From a checkpoint of a small contrastive image-text model.
Model: 8.1M parameters, encoder norm batchnorm, encoder activation relu6, encoder depths [5, 5, 5], encoder widths [16, 32, 64], text encoder norm layernorm, text encoder activation quick_gelu.
Training: soap at rate 0.0015, 5000 steps.
Data: trained on photos of plants and fungi (iNaturalist), 90422 training examples, 7.1 epochs.
Rows from block 3 of the text encoder of a small contrastive image-text model, named by matrix and row number. Rows with one number belong to one neuron. Each number is 128 + 32 x the weight over its row's rms, rounded and kept within 0 to 255. All counts start at 0. Numbers have three digits each. After the name is the row's rms in percent of the matrix's.
After each neuron's rows are labels from the 100 texts, of 14976, where the neuron reaches its highest value: "fires on" is the input token at the peak. Only what is clearly more common there than usual is listed. The data: photos of plants and fungi (iNaturalist). In brackets: how many of the 100, against the usual share in percent.
# fc1: MLP up (text_encoder.blocks.3.mlp.fc1.weight, 960x320), inputs 270-319
# fc2: MLP down (text_encoder.blocks.3.mlp.fc2.weight, 320x960, transposed), outputs 270-319

fc1.82 117:149135138130212088114125143051146135178129102130214121109122109120114166108073105110132135095108150088104078140113079143156030050121134096154141150136
fc2.82 102:101121126131111125086128139101154164138126118133160080142128120142096208096106108113063118156065142121079113147088124115112132134184115131082120106172
fires on: "fabaceae" (69 vs 0.3); "broadleaf" (31 vs 0)

fc1.198 082:136118096130100126127122187127091151083122171156140131109060134132076113110126172106098079151150135155149210122108149136171053159148101120073129168164
fc2.198 080:071100145121174177118105150142164065123107097107119087105134149106128164127101145093129142108124192053140112110129123079125071118154163068120119213129
fires on: "liliopsida" (72 vs 0.5); "nivalis" (28 vs 0)

fc1.660 104:052066133098081128110099143154107145090132056114144121112150079164132157091104148160093168174126083144132090116163135085133102116121101146120113166200
fc2.660 112:116085145155084097147110123154125072134136095131094113149138107181125101084052150177106127094159151151090183093129139168159159159128078148167179139160
fires on: "agaricomycetes" (100 vs 0.1)

fc1.44 097:173086175096153161138196175097134122111099150079103127133111106149086093103057171125133118121151140115164162129133119108169136144151123075123121173156
fc2.44 093:137153150118127147104141134149110118145062115121152106116065111116082113168086138109096188117163125135141138156117127143082142101108157105118119164172
fires on: "ranunculales" (65 vs 0.2); "rosaceae" (35 vs 0.3)

fc1.224 096:168167140200131085129176180128181180094141150005115171113086114155155157121156120112175140125127138135093087159120112106155141109111087101128140197113
fc2.224 097:087120153100145205185147141137048066136148124141141105187078086110134118085087142125129160102145198150153092099149152112130166147165156180157172091132
fires on: "white" (55 vs 0.1); "prunus" (45 vs 0.1)

fc1.270 112:096096174135101129129148118166120120096081107112100154115136156098104137174111158105113159099148186135125137157129089148177139129100142101120140196180
fc2.270 117:127152127144197105138115110117182074127098127127139125183142161179090123182110095123194114104169074153182133132073160086120153123150145141152143177153
fires on: "ranunculales" (100 vs 0.2)

fc1.453 128:118119162088117104166102093109149114133138095181124170094136118108087126147152131143080119136059098115162134191139075162154122161177103156163109105098
fc2.453 128:131154098054095097142072131125132133118141083156105164125098159116052121150138148107109122135101142110123074141098146156105147109135133103129101164057
fires on: "agaricomycetes" (35 vs 0.1); "cabbage" (23 vs 0); "hornbeam" (22 vs 0); "sapindaceae" (20 vs 0.1)

fc1.237 096:156202062146120098106162142056140121038088205143136143090153094130131131118072115134154120106125099118146178080117067096120126186193144114148100132158
fc2.237 083:108113186125189134153155177086132113107132147151081167110027119114101150095118087066232145130102151055145167091076121107153147101095128182136124166197
fires on: "liliopsida" (100 vs 0.5)

fc1.59 106:068145095063080140077166151165116100082120157100116069140176125108117116067126127136160134194104131111100088147092121135125156127126098120161104095133
fc2.59 100:097111191095102100160111207176173148118135135091098079093146135154112165107128141126103157180131121108127133144141166191183128169124137145106122103097
fires on: "achillea" (36 vs 0); "thistle" (34 vs 0.1); "heath" (30 vs 0)

fc1.355 087:146088143080135091103098123148074097140155104120120070132119152102171108164096099071183144120128086159121132126065147145180098105202119110140150134116
fc2.355 085:119154130159092114146096089122134150112101154168091144075099050114125122126145156120126151151114128145114086117161111112133119135080143145140152106153
fires on: "common" (39 vs 0.4); "wall" (36 vs 0); "procumbent" (25 vs 0)

fc1.641 103:145177124123094162132055174107140171145165125123196114075150119168153108142088191137113138089116101137116146139146124181128124146149159136159096203135
fc2.641 091:146168112140136145127122123172135073120089105134098157118133176089090049120152093153148092153166164167129143093124108080140167069118151084100075136125
fires on: "common" (33 vs 0.4); "devilshead" (33 vs 0); "pottiaceae" (27 vs 0); "pear" (7 vs 0)

fc1.572 094:162080124094076130117115148115082116162077096153168129136076069155117157121120158131065107123084120111109073188104133068094045141118107141115105118108
fc2.572 094:132145176165107075119105103162103109117147098174095129103108104149113116122082157059166155136073155136115160133125078168140116158155157146093133106111
fires on: "agaricomycetes" (55 vs 0.1); "poaceae" (31 vs 0.1); "rosaceae" (14 vs 0.3)

fc1.447 095:158109133119123137145118105182116194115190121080135086158116153086058075134129094187126065091106100108143093120127107109141187109098156104143155145119
fc2.447 104:106143133116071087137105158150114091104124143183099177069176180104084145118150142167085099175116098142157112153167096082101146080117067143150083106122
fires on: "ranunculales" (68 vs 0.2); "perennis" (32 vs 0)

fc1.95 084:108150123133135113137156125150109111162120146099074082094093102141084187116136113143093037151121121156142162076169109137138133124149178103141181143113
fc2.95 090:126125100155127109067112156141146130144102133130158192123132122116130074124078115168093092108119147105061130132102156145102156132146134142167135122143
fires on: "white" (63 vs 0.1); "boneset" (37 vs 0)

fc1.117 107:104101101125102147186135084108114187175122154136127139080127145131110105080095166110134105124058090101109119197141163106177074112163129117113108140153
fc2.117 104:126176113092122130199089089106148146196114080099143154115115097135055095112125044169113143118087096081155127151185081124125091168193123073036128083071
fires on: "pinopsida" (100 vs 0.2)

fc1.484 115:159152121144132098083098106125118219080083134159108136084177158112092116198132175143133123150090144116122126146106201157099162113127130104155159183079
fc2.484 103:096180151188138109147115111130116133138101102167099195140113145107131146189096202114180154090136161110142111163099097105142120161176126149096104105112
fires on: "leucadendron" (39 vs 0); "album" (37 vs 0.1); "cephalanthus" (24 vs 0)

fc1.473 076:099081126146157143117130110092134103154105137120123094161079150174127094092177169144096174120061082193171090147156150128139114156092151108133081123157
fc2.473 079:136129110145117125115136106087166176162081087138140152146157156192136100121067074109135117139191061095108135118142128109185121120115111135074110151177
fires on: "pinopsida" (40 vs 0.2); "blackthorn" (31 vs 0); "carolinense" (28 vs 0)

fc1.77 087:106122136144119125134141123083215180117112128094155137141150116116191171129111137129109158149102114110160196111104114116105122152112050113096134131105
fc2.77 099:112081175117111109134124118197187129131132155188101144108132156165114127146114123175130117137098127080160104157094108124134115122149166184088119107119
fires on: "agaricomycetes" (100 vs 0.1)

fc1.218 105:183118054166164168125087126135138127125102104165103063123114170131117122210107132149173092116100093098114136087118174194179134121122139137198129140151
fc2.218 102:162160083208129091123143065148110130106107126171173117143116178085150098170118088155138174127091096108161154125138129173140159142131124126111142107101
fires on: "lichen" (52 vs 0); "class" (35 vs 5.8); "poaceae" (13 vs 0.1)

fc1.452 099:139170120123125122145090109107101170191136094132108160138127088136080141134127116130134110115178117139126145110190142074114124131097111140130158172099
fc2.452 102:173086124171097182132157120131128043065099089181133158159070121140112107152109125110101105122130101153130171121112101138085124120095111119131108056145
fires on: "white" (82 vs 0.1); "boneset" (18 vs 0)

fc1.574 116:077157120138164163140156191102102148166147136051083128150154127091113123136143117149119176103135098095123036087117075146101146064107153127088107124103
fc2.574 098:148167104085166058119150135120123120130133107073155109145103172116144097172111128169084090171072157126125128114134075108172164089113132141100133106131
fires on: "boraginaceae" (74 vs 0); "solanum" (26 vs 0.1)

fc1.751 131:168122162139111119142143138150134132065194114023130110094074145096117168148138180147112165064105103132090100154110099121096201085172111093119164122186
fc2.751 111:128170180135089086091149114116117159085166107094129091126089116106101090107101109170127060115104125143063113142104155165196158121208178118133138126162
fires on: "fabaceae" (35 vs 0.3); "knautia" (33 vs 0); "violet" (31 vs 0)

fc1.388 090:078127166132106131162158114097179122153103117095154078151114120112219166071141098111082164109123130144118199105151117162116138155112073118095180150081
fc2.388 089:133170150121122159093117138153117092079134159115105083114133106145123143116172173113101115166091112169053073136079092128170123107098153166150080093121
fires on: "lathyrus" (35 vs 0); "geranium" (24 vs 0); "salmonberry" (21 vs 0); "michaelmas" (20 vs 0)

fc1.121 120:088128150110094131147066101189178150133074105146156156159124099157137180106112147175028208119140117112151086149135095124091087113097097120085128123162
fc2.121 122:083113195118101085126072089160108118153106071158122172172122121182110162126102125113100157110132153161112177128169147127127147161144101126151149099142
fires on: "agaricomycetes" (100 vs 0.1)

fc1.759 078:113089124181163158116103163149128086090097180131161131117063159113127127095102115134154148129105097156117110150170075152127127129123084087135075120172
fc2.759 081:148127118182196142125148152182142111111153135155107093086098128125108144090145123120162116122107135184116132094076106187120127161047136125094111142123
fires on: "fabaceae" (84 vs 0.3); "clover" (16 vs 0.1)

fc1.352 101:129164172133110204134068123129158131134213118219138093124146117178083144140156112087064138143130130145146107110137089100174070071131101119116113143169
fc2.352 099:106122118127046131194114123145155074138091151180173152169115136138031126117095094132099100107146130075079115070094136154175118098102101098073058106102
fires on: "fern" (54 vs 0.2); "betula" (33 vs 0); "lantanoides" (13 vs 0)

fc1.81 095:134139138091147107128142146129129156145148176119127144107087134143141107089125169087122115101193064133165149093109125150158110135255134191129140116127
fc2.81 103:095127087187148142155083119162138065108131191096156153102147098091148078159128164194177129109075105160128109159113137146147102181100117137140134147153
fires on: "common" (30 vs 0.4); "mouse" (26 vs 0); "california" (26 vs 0.1); "treculiana" (18 vs 0)

fc1.613 090:137119128156136161095075079196128137136049074120096097155115135117129117126101143124146170105194154122172088164129091118090153123132112151101187101145
fc2.613 088:156152146140097204110124117101085144116089108132145158096068079118178114133108121143155165171156184160078177124106116132082149135142163079061172138111
fires on: "ranunculales" (71 vs 0.2); "oxalis" (29 vs 0)

fc1.472 103:167099132023149155109147133119150111110127139149094074136166135139154138156119153115140089129119120180143105078147118105111083176119131127059160085118
fc2.472 112:159133091123121100092106128095113134109128097140112086153162125119121136141104107162126056199079157166085103138118137141118181112113149153154104082184
fires on: "marchantiaceae" (27 vs 0)

fc1.328 083:123130148115084044106122169082188121119120132127114096130134136114146181097086145128085131133115089139215079088098112116116067121137125099141108106139
fc2.328 084:112192090096183086139126085182083114078143111131118113117151091161140079120142204116097171132148163123129135173142068128151169137155098111118098118071
fires on: "boraginaceae" (84 vs 0); "vicia" (16 vs 0.1)

fc1.375 069:130094096148101133079098108139133123132122133120133089096142137164111098069134145145123119078104123120158140118141103112126110200074090111087176145133
fc2.375 072:131138099207092109197152127113142114112183137106161152113141160152113123106177088152100114179100136118095152096139174129165111072189112180114137150085
fires on: "solidago" (39 vs 0); "susan" (35 vs 0); "corydalis" (19 vs 0); "tansy" (7 vs 0)

fc1.504 099:132163138122158141130096137049111132122158117119095070147045159116076154118139095093098137107138141158104069164106139131075130122096158073133166160109
fc2.504 096:171132161156135112152113151124103081163078117112129147142086090075103128136098086084133119137124144139112137144134091092162183069115144132109097160136
fires on: "boraginaceae" (62 vs 0); "germander" (37 vs 0)

fc1.123 101:184103110131095125096147103136143140135189117156137169112136166114137120146128173159176080151118070171146118077124126183130014112091133128125139135128
fc2.123 096:115066149131105170056096146124085090146160096069125092140158094112152166175186110166057160065122163089131185170136152129155109125128141152115139098151
fires on: "santalales" (35 vs 0); "vulgaris" (34 vs 0.1); "dodonaea" (29 vs 0)

fc1.598 111:079134107105134133122099185077145139135115147079117159106133207095110144095163154103150112165172148143133075125168137143080185141185154193103157128121
fc2.598 104:109170136101086147140122128139152148174113089105134224072093158174110140082128119135155118124181091175126129119111104159158129148178159143121163109130
fires on: "liliopsida" (63 vs 0.5); "holly" (37 vs 0)

fc1.170 098:203125078101099120131100128137153168085149153096144129119117118160097119085160154136158148149119103144157222122177128109168099117140138171158069191077
fc2.170 099:123155126133073117104164211147154090102180137099135131144059101131107077111145090180108165117103109099121075114150127096124115083159152103119112177112
fires on: "fern" (45 vs 0.2); "rumex" (33 vs 0); "raspberry" (22 vs 0)

fc1.450 096:141118202144087153092126152145144173078120150116103126088141081160170112105079149106159176108128156124106107112066107122066116054146127141098105103167
fc2.450 101:138102180146051160088088175136098114133137182162150126145092128116146122154083091105135104127123174147091091119146103149165191134119151080109136124162
fires on: "ericaceae" (83 vs 0.2); "lamiaceae" (17 vs 0.2)

fc1.230 109:202123154145074107115115071108116116134178120095182171133133156104139165080121122088114139133103102144173118176115068161118096133122147132210115111138
fc2.230 105:116114122120178131082163160114119085185133132156139146159097110152116090094125117182123123148117087078086108145139148097142120162155151125081095049159
fires on: "white" (29 vs 0.1); "ebony" (27 vs 0); "apioperdon" (25 vs 0); "coptis" (19 vs 0)

fc1.449 116:118132158107147098102168192073133108132102112094066117079137125127087062125152108111180083121113133107155151116188127088088125101115133125182111123183
fc2.449 108:137125104107147059088137105137128159135119137119121147097114143155084059140086094138132144094086115123124129103061126112097161139105164165138151132145
fires on: "pseudacorus" (37 vs 0); "schidigera" (32 vs 0); "poales" (31 vs 0.1)

fc1.687 077:133129183131183122171095133090094168115146118061041131095119153115122084076150138103122104067123099130168115146116107116137110093114159138136138103159
fc2.687 083:165154116098135087100167136127045122173138134130110115115096129052146138190096137110084133164114122111126114172122086087188159152096088121103108139124
fires on: "ranunculales" (50 vs 0.2); "ground" (43 vs 0); "tussilago" (7 vs 0)

fc1.757 118:113128154117136096118150132132162109114050123139074105148085148126064134116119153099118086072120056189149128156100124174134110133116141099151078042180
fc2.757 101:082109105161102088102155137151066143102123162164171156160122123137164118115119093133142072066087147136130192194162145146106169081100047075200148160119
fires on: "ericaceae" (64 vs 0.2); "berry" (36 vs 0)

fc1.303 109:108084125072137153112150133071187106088137112128093106104121148106098128102135097112151108153055137197128116113063110140153107184134171099092101126055
fc2.303 106:082144129123157112094171164114142130101105108072122112054174105159140086126078119094071071158116130113147144179143175224125132116152160123134120182132
fires on: "western" (100 vs 0)

fc1.739 107:166124181111133092151124098103085115106128129109112138125118168169108090130169086145089078105065144186127187154120145113111117098129095100156102174109
fc2.739 104:157187164125100123101108176115110150098068086109126132085109119137121169154145130100106122103105080167167084104129095105116113083104149091173122129109
fires on: "ranunculales" (100 vs 0.2)