Rows from block 4 of the text encoder of a small contrastive image-text model, named by matrix and row number. Rows with one number belong to one neuron. Each number is 128 + 24 x the weight over its row's rms, rounded and kept within 0 to 255. All counts start at 0. Numbers have three digits each. After the name is the row's rms in percent of the matrix's.
After each neuron's rows are labels from the 100 texts, of 14976, where the neuron reaches its highest value: "tokens" is the input token at the peak. Only what is clearly more common there than usual is listed. The data: photos of plants and fungi (iNaturalist).
# fc1: MLP up (text_encoder.blocks.4.mlp.fc1.weight, 960x320), inputs 160-239
# fc2: MLP down (text_encoder.blocks.4.mlp.fc2.weight, 320x960, transposed), outputs 160-239

fc1.55 099:157173111164136197153124154142165123138139129141158139097169115162144143142122142151094133141150121125105154113152140134084148091153109159078108173130146088045130149128154124107132098130138140144096127118123119103143109133158148141088161174
fc2.55 102:103125094079168162100107114110152145144115098123121154138129173150136141134167127126172174157111136137135117169115152131147078097193149131116090110117122160142184127167175137119131146152140157135115118148147137154153083084169129138107154146
tokens: "yellow"; "heracleum"; "field"; "ramsons"

fc1.538 099:133189122137096088101119107091142146136148093123126121150142119127122100110129108133122099131122116113125121112127121161110168083148099174123143114119083163083088092145178129144158109101151151158142123157106158151149161151149130146140158145
fc2.538 107:122140120095124134129105097121140104094151155100131124115143134180129119148158096104169112100123096153079164133144166148138125134129158157137123114124095082161147106105129166140099099132125144086099158140140171166140156107117136159103136143
tokens: "rosales"; "spinosa"; "occidentalis"

fc1.659 110:110165100109130114121148070146146106110097125111135110140138147114150115128158138137120096160115134148158154120170189134163121133155151128129090108125118175080154100112101099140109157108147155137136136109133174128103148108165139138149133154
fc2.659 109:113116118144096082137148069150152147117143119161169126131132157121144144090129146175149122103090151153130125100104130131120142110156121143085135125176106161102135165117120117123107161095136141105153137124161124129168154182149127116132143124
tokens: ")"; "bona"

fc1.395 095:142155131142114126106100151176115112141137118178128113169137102125139151128128164120104115145074064107109105144144126152091153106183136089092103077143120150097116144081139074130155117132126119128118126106124124114148121153159128127158155146
fc2.395 098:111119109142124127199100145130127158137115126090149161104123156134107082141131100077111130150175127155143112115166117169135125141171113138126112143166127134154100145153115135136112156100136109131067126110145149151105104142166138118165128073
tokens: "("

fc1.56 104:135124106084115133114132100150158093104131112157140136094119113143135128148137112111133113128102107112116146114116135134100181139146131075106116072118106159131087109136179113109089103137133128133137136063130080169142086152128179122130171086
fc2.56 104:139125148109126120146105126120112131078128189136134150147139117115093130142107138094056131110112101116124125083119127115105134131128076163097136140176134145127121129132118142147125118171120145144133158141164123121124090110133143144136123139
tokens: "("

fc1.443 085:115144122086147118126143116091135059114134165108193177117143125151140140139125101137132128162142160136119070137143134118123130126149122149130118116109139113085138127135094163129119121131122126121115096108129116113146143133143178163113155127
fc2.443 084:089114108159132097136135135127110121125161124134114118112149134100109078129129119106120142168089139131139094084114119129127092110137162122152105156111134111123142148191129128121154122129103126152122148107114139142183121112097168098128138162
tokens: "wattle"; "california"

fc1.91 117:096125117135143119123141111098117171113092117151159144099101129137133117135141139135147131136148147109156210135133137157108121133117151110148112183123138079131060131163143127112129134134152142087125157100100111078143133073128180115103126124
fc2.91 109:163107117119078168122140198110189105067147136077122084098095117136109155095162112138112113189167159121121118151151113100155076135116103119143135145093115086137150088082131114130111117148147149162129143153118111115128059144145150111110106170
tokens: "melilotus"; "plant"; "conium"; "album"

fc1.8 086:162143135109128145169134159103130123141152090148152074132115117133148160110160072119098113092130152148156126099106138126146134113171078099138149123139105157107144130141087120121121119114111109141120107102124096095121098151148120132094122074
fc2.8 092:106122116141088124122104072089105113127109129147117135107125164138150125113108095154142098116116096146127140154120133119117121126170142141138098132079092140148134098104114140138108121089169125133106130146131128127121102156116185103128142149
tokens: "polypodiopsida"

fc1.416 099:115116146137158140128126072127124111137133118158092158121086161140131137164101104085129098131080146134118201133161143123178146148078057101147101110114084143192081127142105108094110106119151112163117124145113121097170110135152143140133131082
fc2.416 103:123099136150118114125116142115138059146128114130152098134081117156148139160078119149091126124056183130108132138136111069103105144100134130144139116159110122148108114113110148144126112136118129129086103146115156153088115117161115153117186111
tokens: ","

fc1.720 089:101140090139128146168102116101128140189135128104117113159109140148151104132122151132152125159119091103123102126122098131109133125129130116121120127137147156143140112115150120111150107108104115084099088135058134148143147105116109150133077106
fc2.720 093:135148139081126073095105132141141131079135189146087113107091120125118133123099146148112131129126117112131142159101120124118068143123070099131171156078134141092121138121156103154117139136121142099173115096140116131115129094133142087117179121
tokens: "rosales"

fc1.216 112:092108096110108155127149164131108099114129137110144112111136176147102138139134151158108113121139208106127095130148148133147127147126146137143120165151123104136105124139120160112114140139099101140139152116088112135144140104168149157164116098
fc2.216 115:162131134112105142128131126107144114109142129089157137133141132109093138104094151147131122156099153101129130155154083147154114120147153102189143141128109080122137054123131097128127125112167146114171112141135089161122156116097120098143108169
tokens: "melilotus"; "honey"; "arundo"; "fouquieria"

fc1.511 125:136110142161189161106146134117107160130120114122114115167153115159099150139131164129117138153082111142121101103123136130173085159092153106150139087097155121178119144161148089166134101142138114208158140178128103152123120104109111092115156097
fc2.511 143:159125118153187176106135106100128120109131131094106153135164128138114113119193146115153124125133132125180096127141115135164179150128116112146127133074145144160134100134138126158130117114118100173147139141120120122153165117089119117147163119
tokens: ")"; "liliopsida"

fc1.92 085:115113103146129152145119120106138138121125155108124093148208130138106135140155168110189123088145140082151099125148206166156152154152155090149120123120121123082094095130131082109147183135101095183102168103115110118137162144149126099105117121
fc2.92 081:134108108113108141094119080106182093135116185094130143169143147147115147151163086142159133145126164163136128131152097119141108131134168160142141165195164128093126085108110119130150139133087173127130133110125119120129181141108169115129141102
tokens: ")"

fc1.146 086:155152120101125130116134154161158102153149111105110185115171151115102111159168110113109124108113106108132123102144155122159124129162121118087132161130167122119178141063091142122124120095127168118139155126142149165105168134142174137147145118
fc2.146 088:145116150176122118159094136080145170171139151120136145142142135132130158131088096125152136128158132139155113154108082112166091152118145151151157127141098116160116129151173149175126133103100131126096113142100151160168136121148120117152111118
tokens: ")"; "narrow"

fc1.171 085:164158104181148139119161121072146100173133129147091105118086109116115159121156154096160117106133088120125165127125111109102148129127120138104124110126142090159098132139094100109143110136136105111125097132135099091160100135151154155132118151
fc2.171 088:128113170112178155149137130152099148158112109168114136117130102081112096118066101142122139147126123154105095101144172156148096153151125148103084118142095126177146100140137180126083133097134117095126156132105126106097108088172136105120149142
tokens: ","; "bryopsida"; "asteraceae"

fc1.665 103:116129162155155175123120132101145107134135105112132117154155098124089103140070130143144118139110120142103159173079099115134124132132106160147146106142126117172129148129142115115091153082113131148119138114107128074118166136112130094115105144
fc2.665 090:075121128128149150127164124123126142138124128099138090148123109170131114102168071142102108098128125123112149110123142095141131169149108137161110132120110148150108153127085161173158076132126150090067138156083164120157126158126105112108110073
tokens: "polypodiopsida"; "bryopsida"

fc1.382 110:092123119111108152167151110107125154124142095105106115161077133132113175127089123158127149108130139121144128104092134102137122133102151118126131113129121101137119132131122100140137107110163152125152129120149109157146119094116090120101096089
fc2.382 105:131124142122102098104076099187129132110112117170131102153103114119081097143132161157116145142112141155116108102128126122115071140143104115103157116127098102086145117131117122145137160118121139076122121175118126108149151087129107132160112117
tokens: "rosales"; "laetiporaceae"; "hamamelidaceae"

fc1.610 093:119185117100086146133155098110155121166126117111079119114099135132163102115138147121123151130150131104143153102111144154119118126127140130121134140145115158086151147125140132154111118147117105093121130137096163127082076123165177137120147085
fc2.610 119:089087127118108146120145143141134128114103143131122135108112154131132144113057100120067167091093117135109155145133126114171120144110175151112146109141152132164132143174147138116185119144141137141161100104146114129091107118126133171127158146
tokens: ","

fc1.483 120:121158123105159170122123144168133141100142091148122162113151142143112139171135116165177092113134100126126075067138121132097163131127114126098155142130092159113084085144122153144130108118131102173111123174135138138135129136108116122138137138
fc2.483 113:093131144136120149081113155145136123112089120112094147098156120176104100152107161106144133105133102159161156070091167147158151139131161147121139109151163131139138120108125130140166160104151145131117126115127144100137150158120167096143104087
tokens: ")"; "tall"

fc1.744 111:112141129067139098118132155164103135092144096097161173118078119109128127125135116072112146119113144137109094115116115127165095088108080120137119094130130145143152132128137141112133094159147152128121146147158111092159122093110152105117112157
fc2.744 103:121124136089145147128116161112132115136116112146146156112154106131115115115161141116072085145166120142132122130133101129154146126138135096125140143144146127177123099123150125148136133130106134107142165090132144129188172104112168137174116147
tokens: "("

fc1.407 092:094137102165135160096124126149143135152130112096132147172104159161159140123120123121119130160083171116121111128153128114107183073157178108100110136097089159144119096142098104146085104124091147112135150095134125108145117106149121157135135124
fc2.407 092:137117130152165150155125098120122094127096093107164140120129109115202111171116138094159078149099137139133108113133122103118104146132124121124138103179112144127138139154078149145086132118147111128108144163137154134125141075117134105125132138
tokens: "polypodiopsida"

fc1.624 096:136148095175075173173076153124158126132162085155150142120099144173120123154112097104136121125162109107172149133104174127092139128138108124131132131146131128107132092099125098140156150098129161119137111116100113131120144108151166162095127111
fc2.624 104:102121097110135084131107098161133138127115123143132120158123160150146100171131162115129131138132102116155108147080155091127096102187093085102144120127136073139144148147165093135150157076117152096186145190128098112140119109150136128124148135
tokens: "yellow"

fc1.455 103:143131093116117125144136100165173151095153153108105096096153171130152104123157129101111099126160142114112111111103164136149177153144135140118160176099146073110163139120125120132123179146169175146130112086079104090173121109116159098089160154
fc2.455 097:092104129141096132133111112125074125116155108145130122134143152144123095070167102118154136102142136157118137098130131111126131129145153118120122133110121144148142163144113114131134141100100139134149140140156157143092171155123073132126076129
tokens: ")"

fc1.558 114:094176123164110143128108126130137125142132105183086092154083096093163133121126101157136118141103123128084105128117091102080142036110100126112166139134133127106111118103094094143132122096132147140139156131123087145124140160142117128137123118
fc2.558 119:115131109120117105109127136124143159163132131140110136134124113088144128126122087121139085131106138113135148165128108113094160128123160146164158156147089152154124153156135129134145127130119117109118126088076095113090132109161106144157120130
tokens: "rosales"; "cornales"; "ranunculales"

fc1.716 094:119133145123140173109124120121137128141118118134162165105117112123107180118098105104156052185118086087098189149128163086147148155126107130136116125135144162076139100087102135110090117087155134162096156135090089124148134157150129125151125110
fc2.716 095:161119111103124174131166118128113108137153125140132140146125094143173150136154152118105129139128123123163077168121148153127144127153161130130131141104076124136117126145106125159117128114144152129111134148147140112157139121080185142125109173
tokens: "polypodiopsida"

fc1.644 090:147129133103120155121179136146156079155101164125097108165128144145128157155103116111084105135177105132131139098121155138126105176114102124177141155114102091120117172139139136147131129174155114122079146109142096101155136122104143116126106125
fc2.644 096:118113143146125086116164124114132114093091106148078126132112145066127125105094100146090109112136101111092119121133129133130150108153114144117168128164144136126095116118120141118134111139125105166142110132162133151170141083131111093117103122
tokens: "("

fc1.690 104:125149123072122113163110138134134106144129104128169052115132106139127154091159108070125106135141122107096081121126098150155102162140114113137152115155174173117135111098122094156125101124124150142148163130156127088114120112162123146149123116
fc2.690 094:133145115130124132133145167174126112135090122146137159131119102138174102093127154132184126121098096127107136108154112162109130083150139136119119108153164136083130163111168106126099129130127106156119158140181186111133103135150122100185126144
tokens: "sylvestris"; "lamiales"; "-"; "daisy"

fc1.310 102:105147088106108170160123136097148131108156108167111122157110132110123144131138120191109134140171095161103173176107127151157120140116152170097142130090154165091137083128135115128165104178138105140119148109182103106143101099098117110094099156
fc2.310 107:108118085086133116083121077145109114126084120100111142102107118142120107126122119102105116091116119161147156125131123113078110135147129157114105136129117146160070165106114140132074150137110114118143112156125159107118128118111117106123141124
tokens: "("; "asplenium"

fc1.195 088:154141129093098130150126108106170120186156109138101112116106128170157107129081126161132128101077158128074143108136106115141135124145098115138105109187100111120093141124096114151152122138193119146110138125148097057123122105137159119101171133
fc2.195 105:146127122055106130102092113134135134127145152119112137126102102146121141142117134123089120159102120118085121131117120142102090128109130127137159111134151107164116157117139113151133126144144131107140101124142106137126079128150133123105124139
tokens: ","; "cinnamomeum"; "saxifragaceae"

fc1.550 104:135152079119143127151103158172139167122133173135118075113138094075121098143108128122130089103115109130101141153094120153116115088133081139162148138163139123115126096120189096111095184116104138122111119150109096147101132098124103125153122102
fc2.550 103:089158123159103088091116162144187108120109127152116130157111090121130135138120104187090085128087144107137112098156136152081145126101084090190130162082142154092101144088133136133156145109147119126114133149086113134124096144143121178179134118
tokens: "rosales"; "ericales"; "cornales"

fc1.707 122:136164086116129119136113134123140137118136134137147119112120110087114115156093113140141070093109107142128120142115114131154112105105089084127132120144110163114152107125089200128140107136143120138199114137147125171124118083140112160138109135
fc2.707 131:096155113090111074122097160123107120093131169186114078114086141110105118108123173146120102112099147135123129121139110137131134123115117109122135125092126127140134119118137123141140148085137166082146109140124082151133114091183149146167134127
tokens: "rosales"

fc1.518 116:120164156138139114101108099197135119140104079101096105105114106130142123142143131117068113112091125123121123122137138129159161115139135158143108128120124141123100090106131095129127110108149122102103154113102158133132124144129137168125083120
fc2.518 110:169150126150161178125136111155150129129177116086164093113138135120147141106109156131133128122153121126125075091147174137155106069082133121118121134118154125128140113079098118172124105134128104114099143105111124148126150152157114107099134123
tokens: "major"; "plantagineum"; "violaceae"; "violet"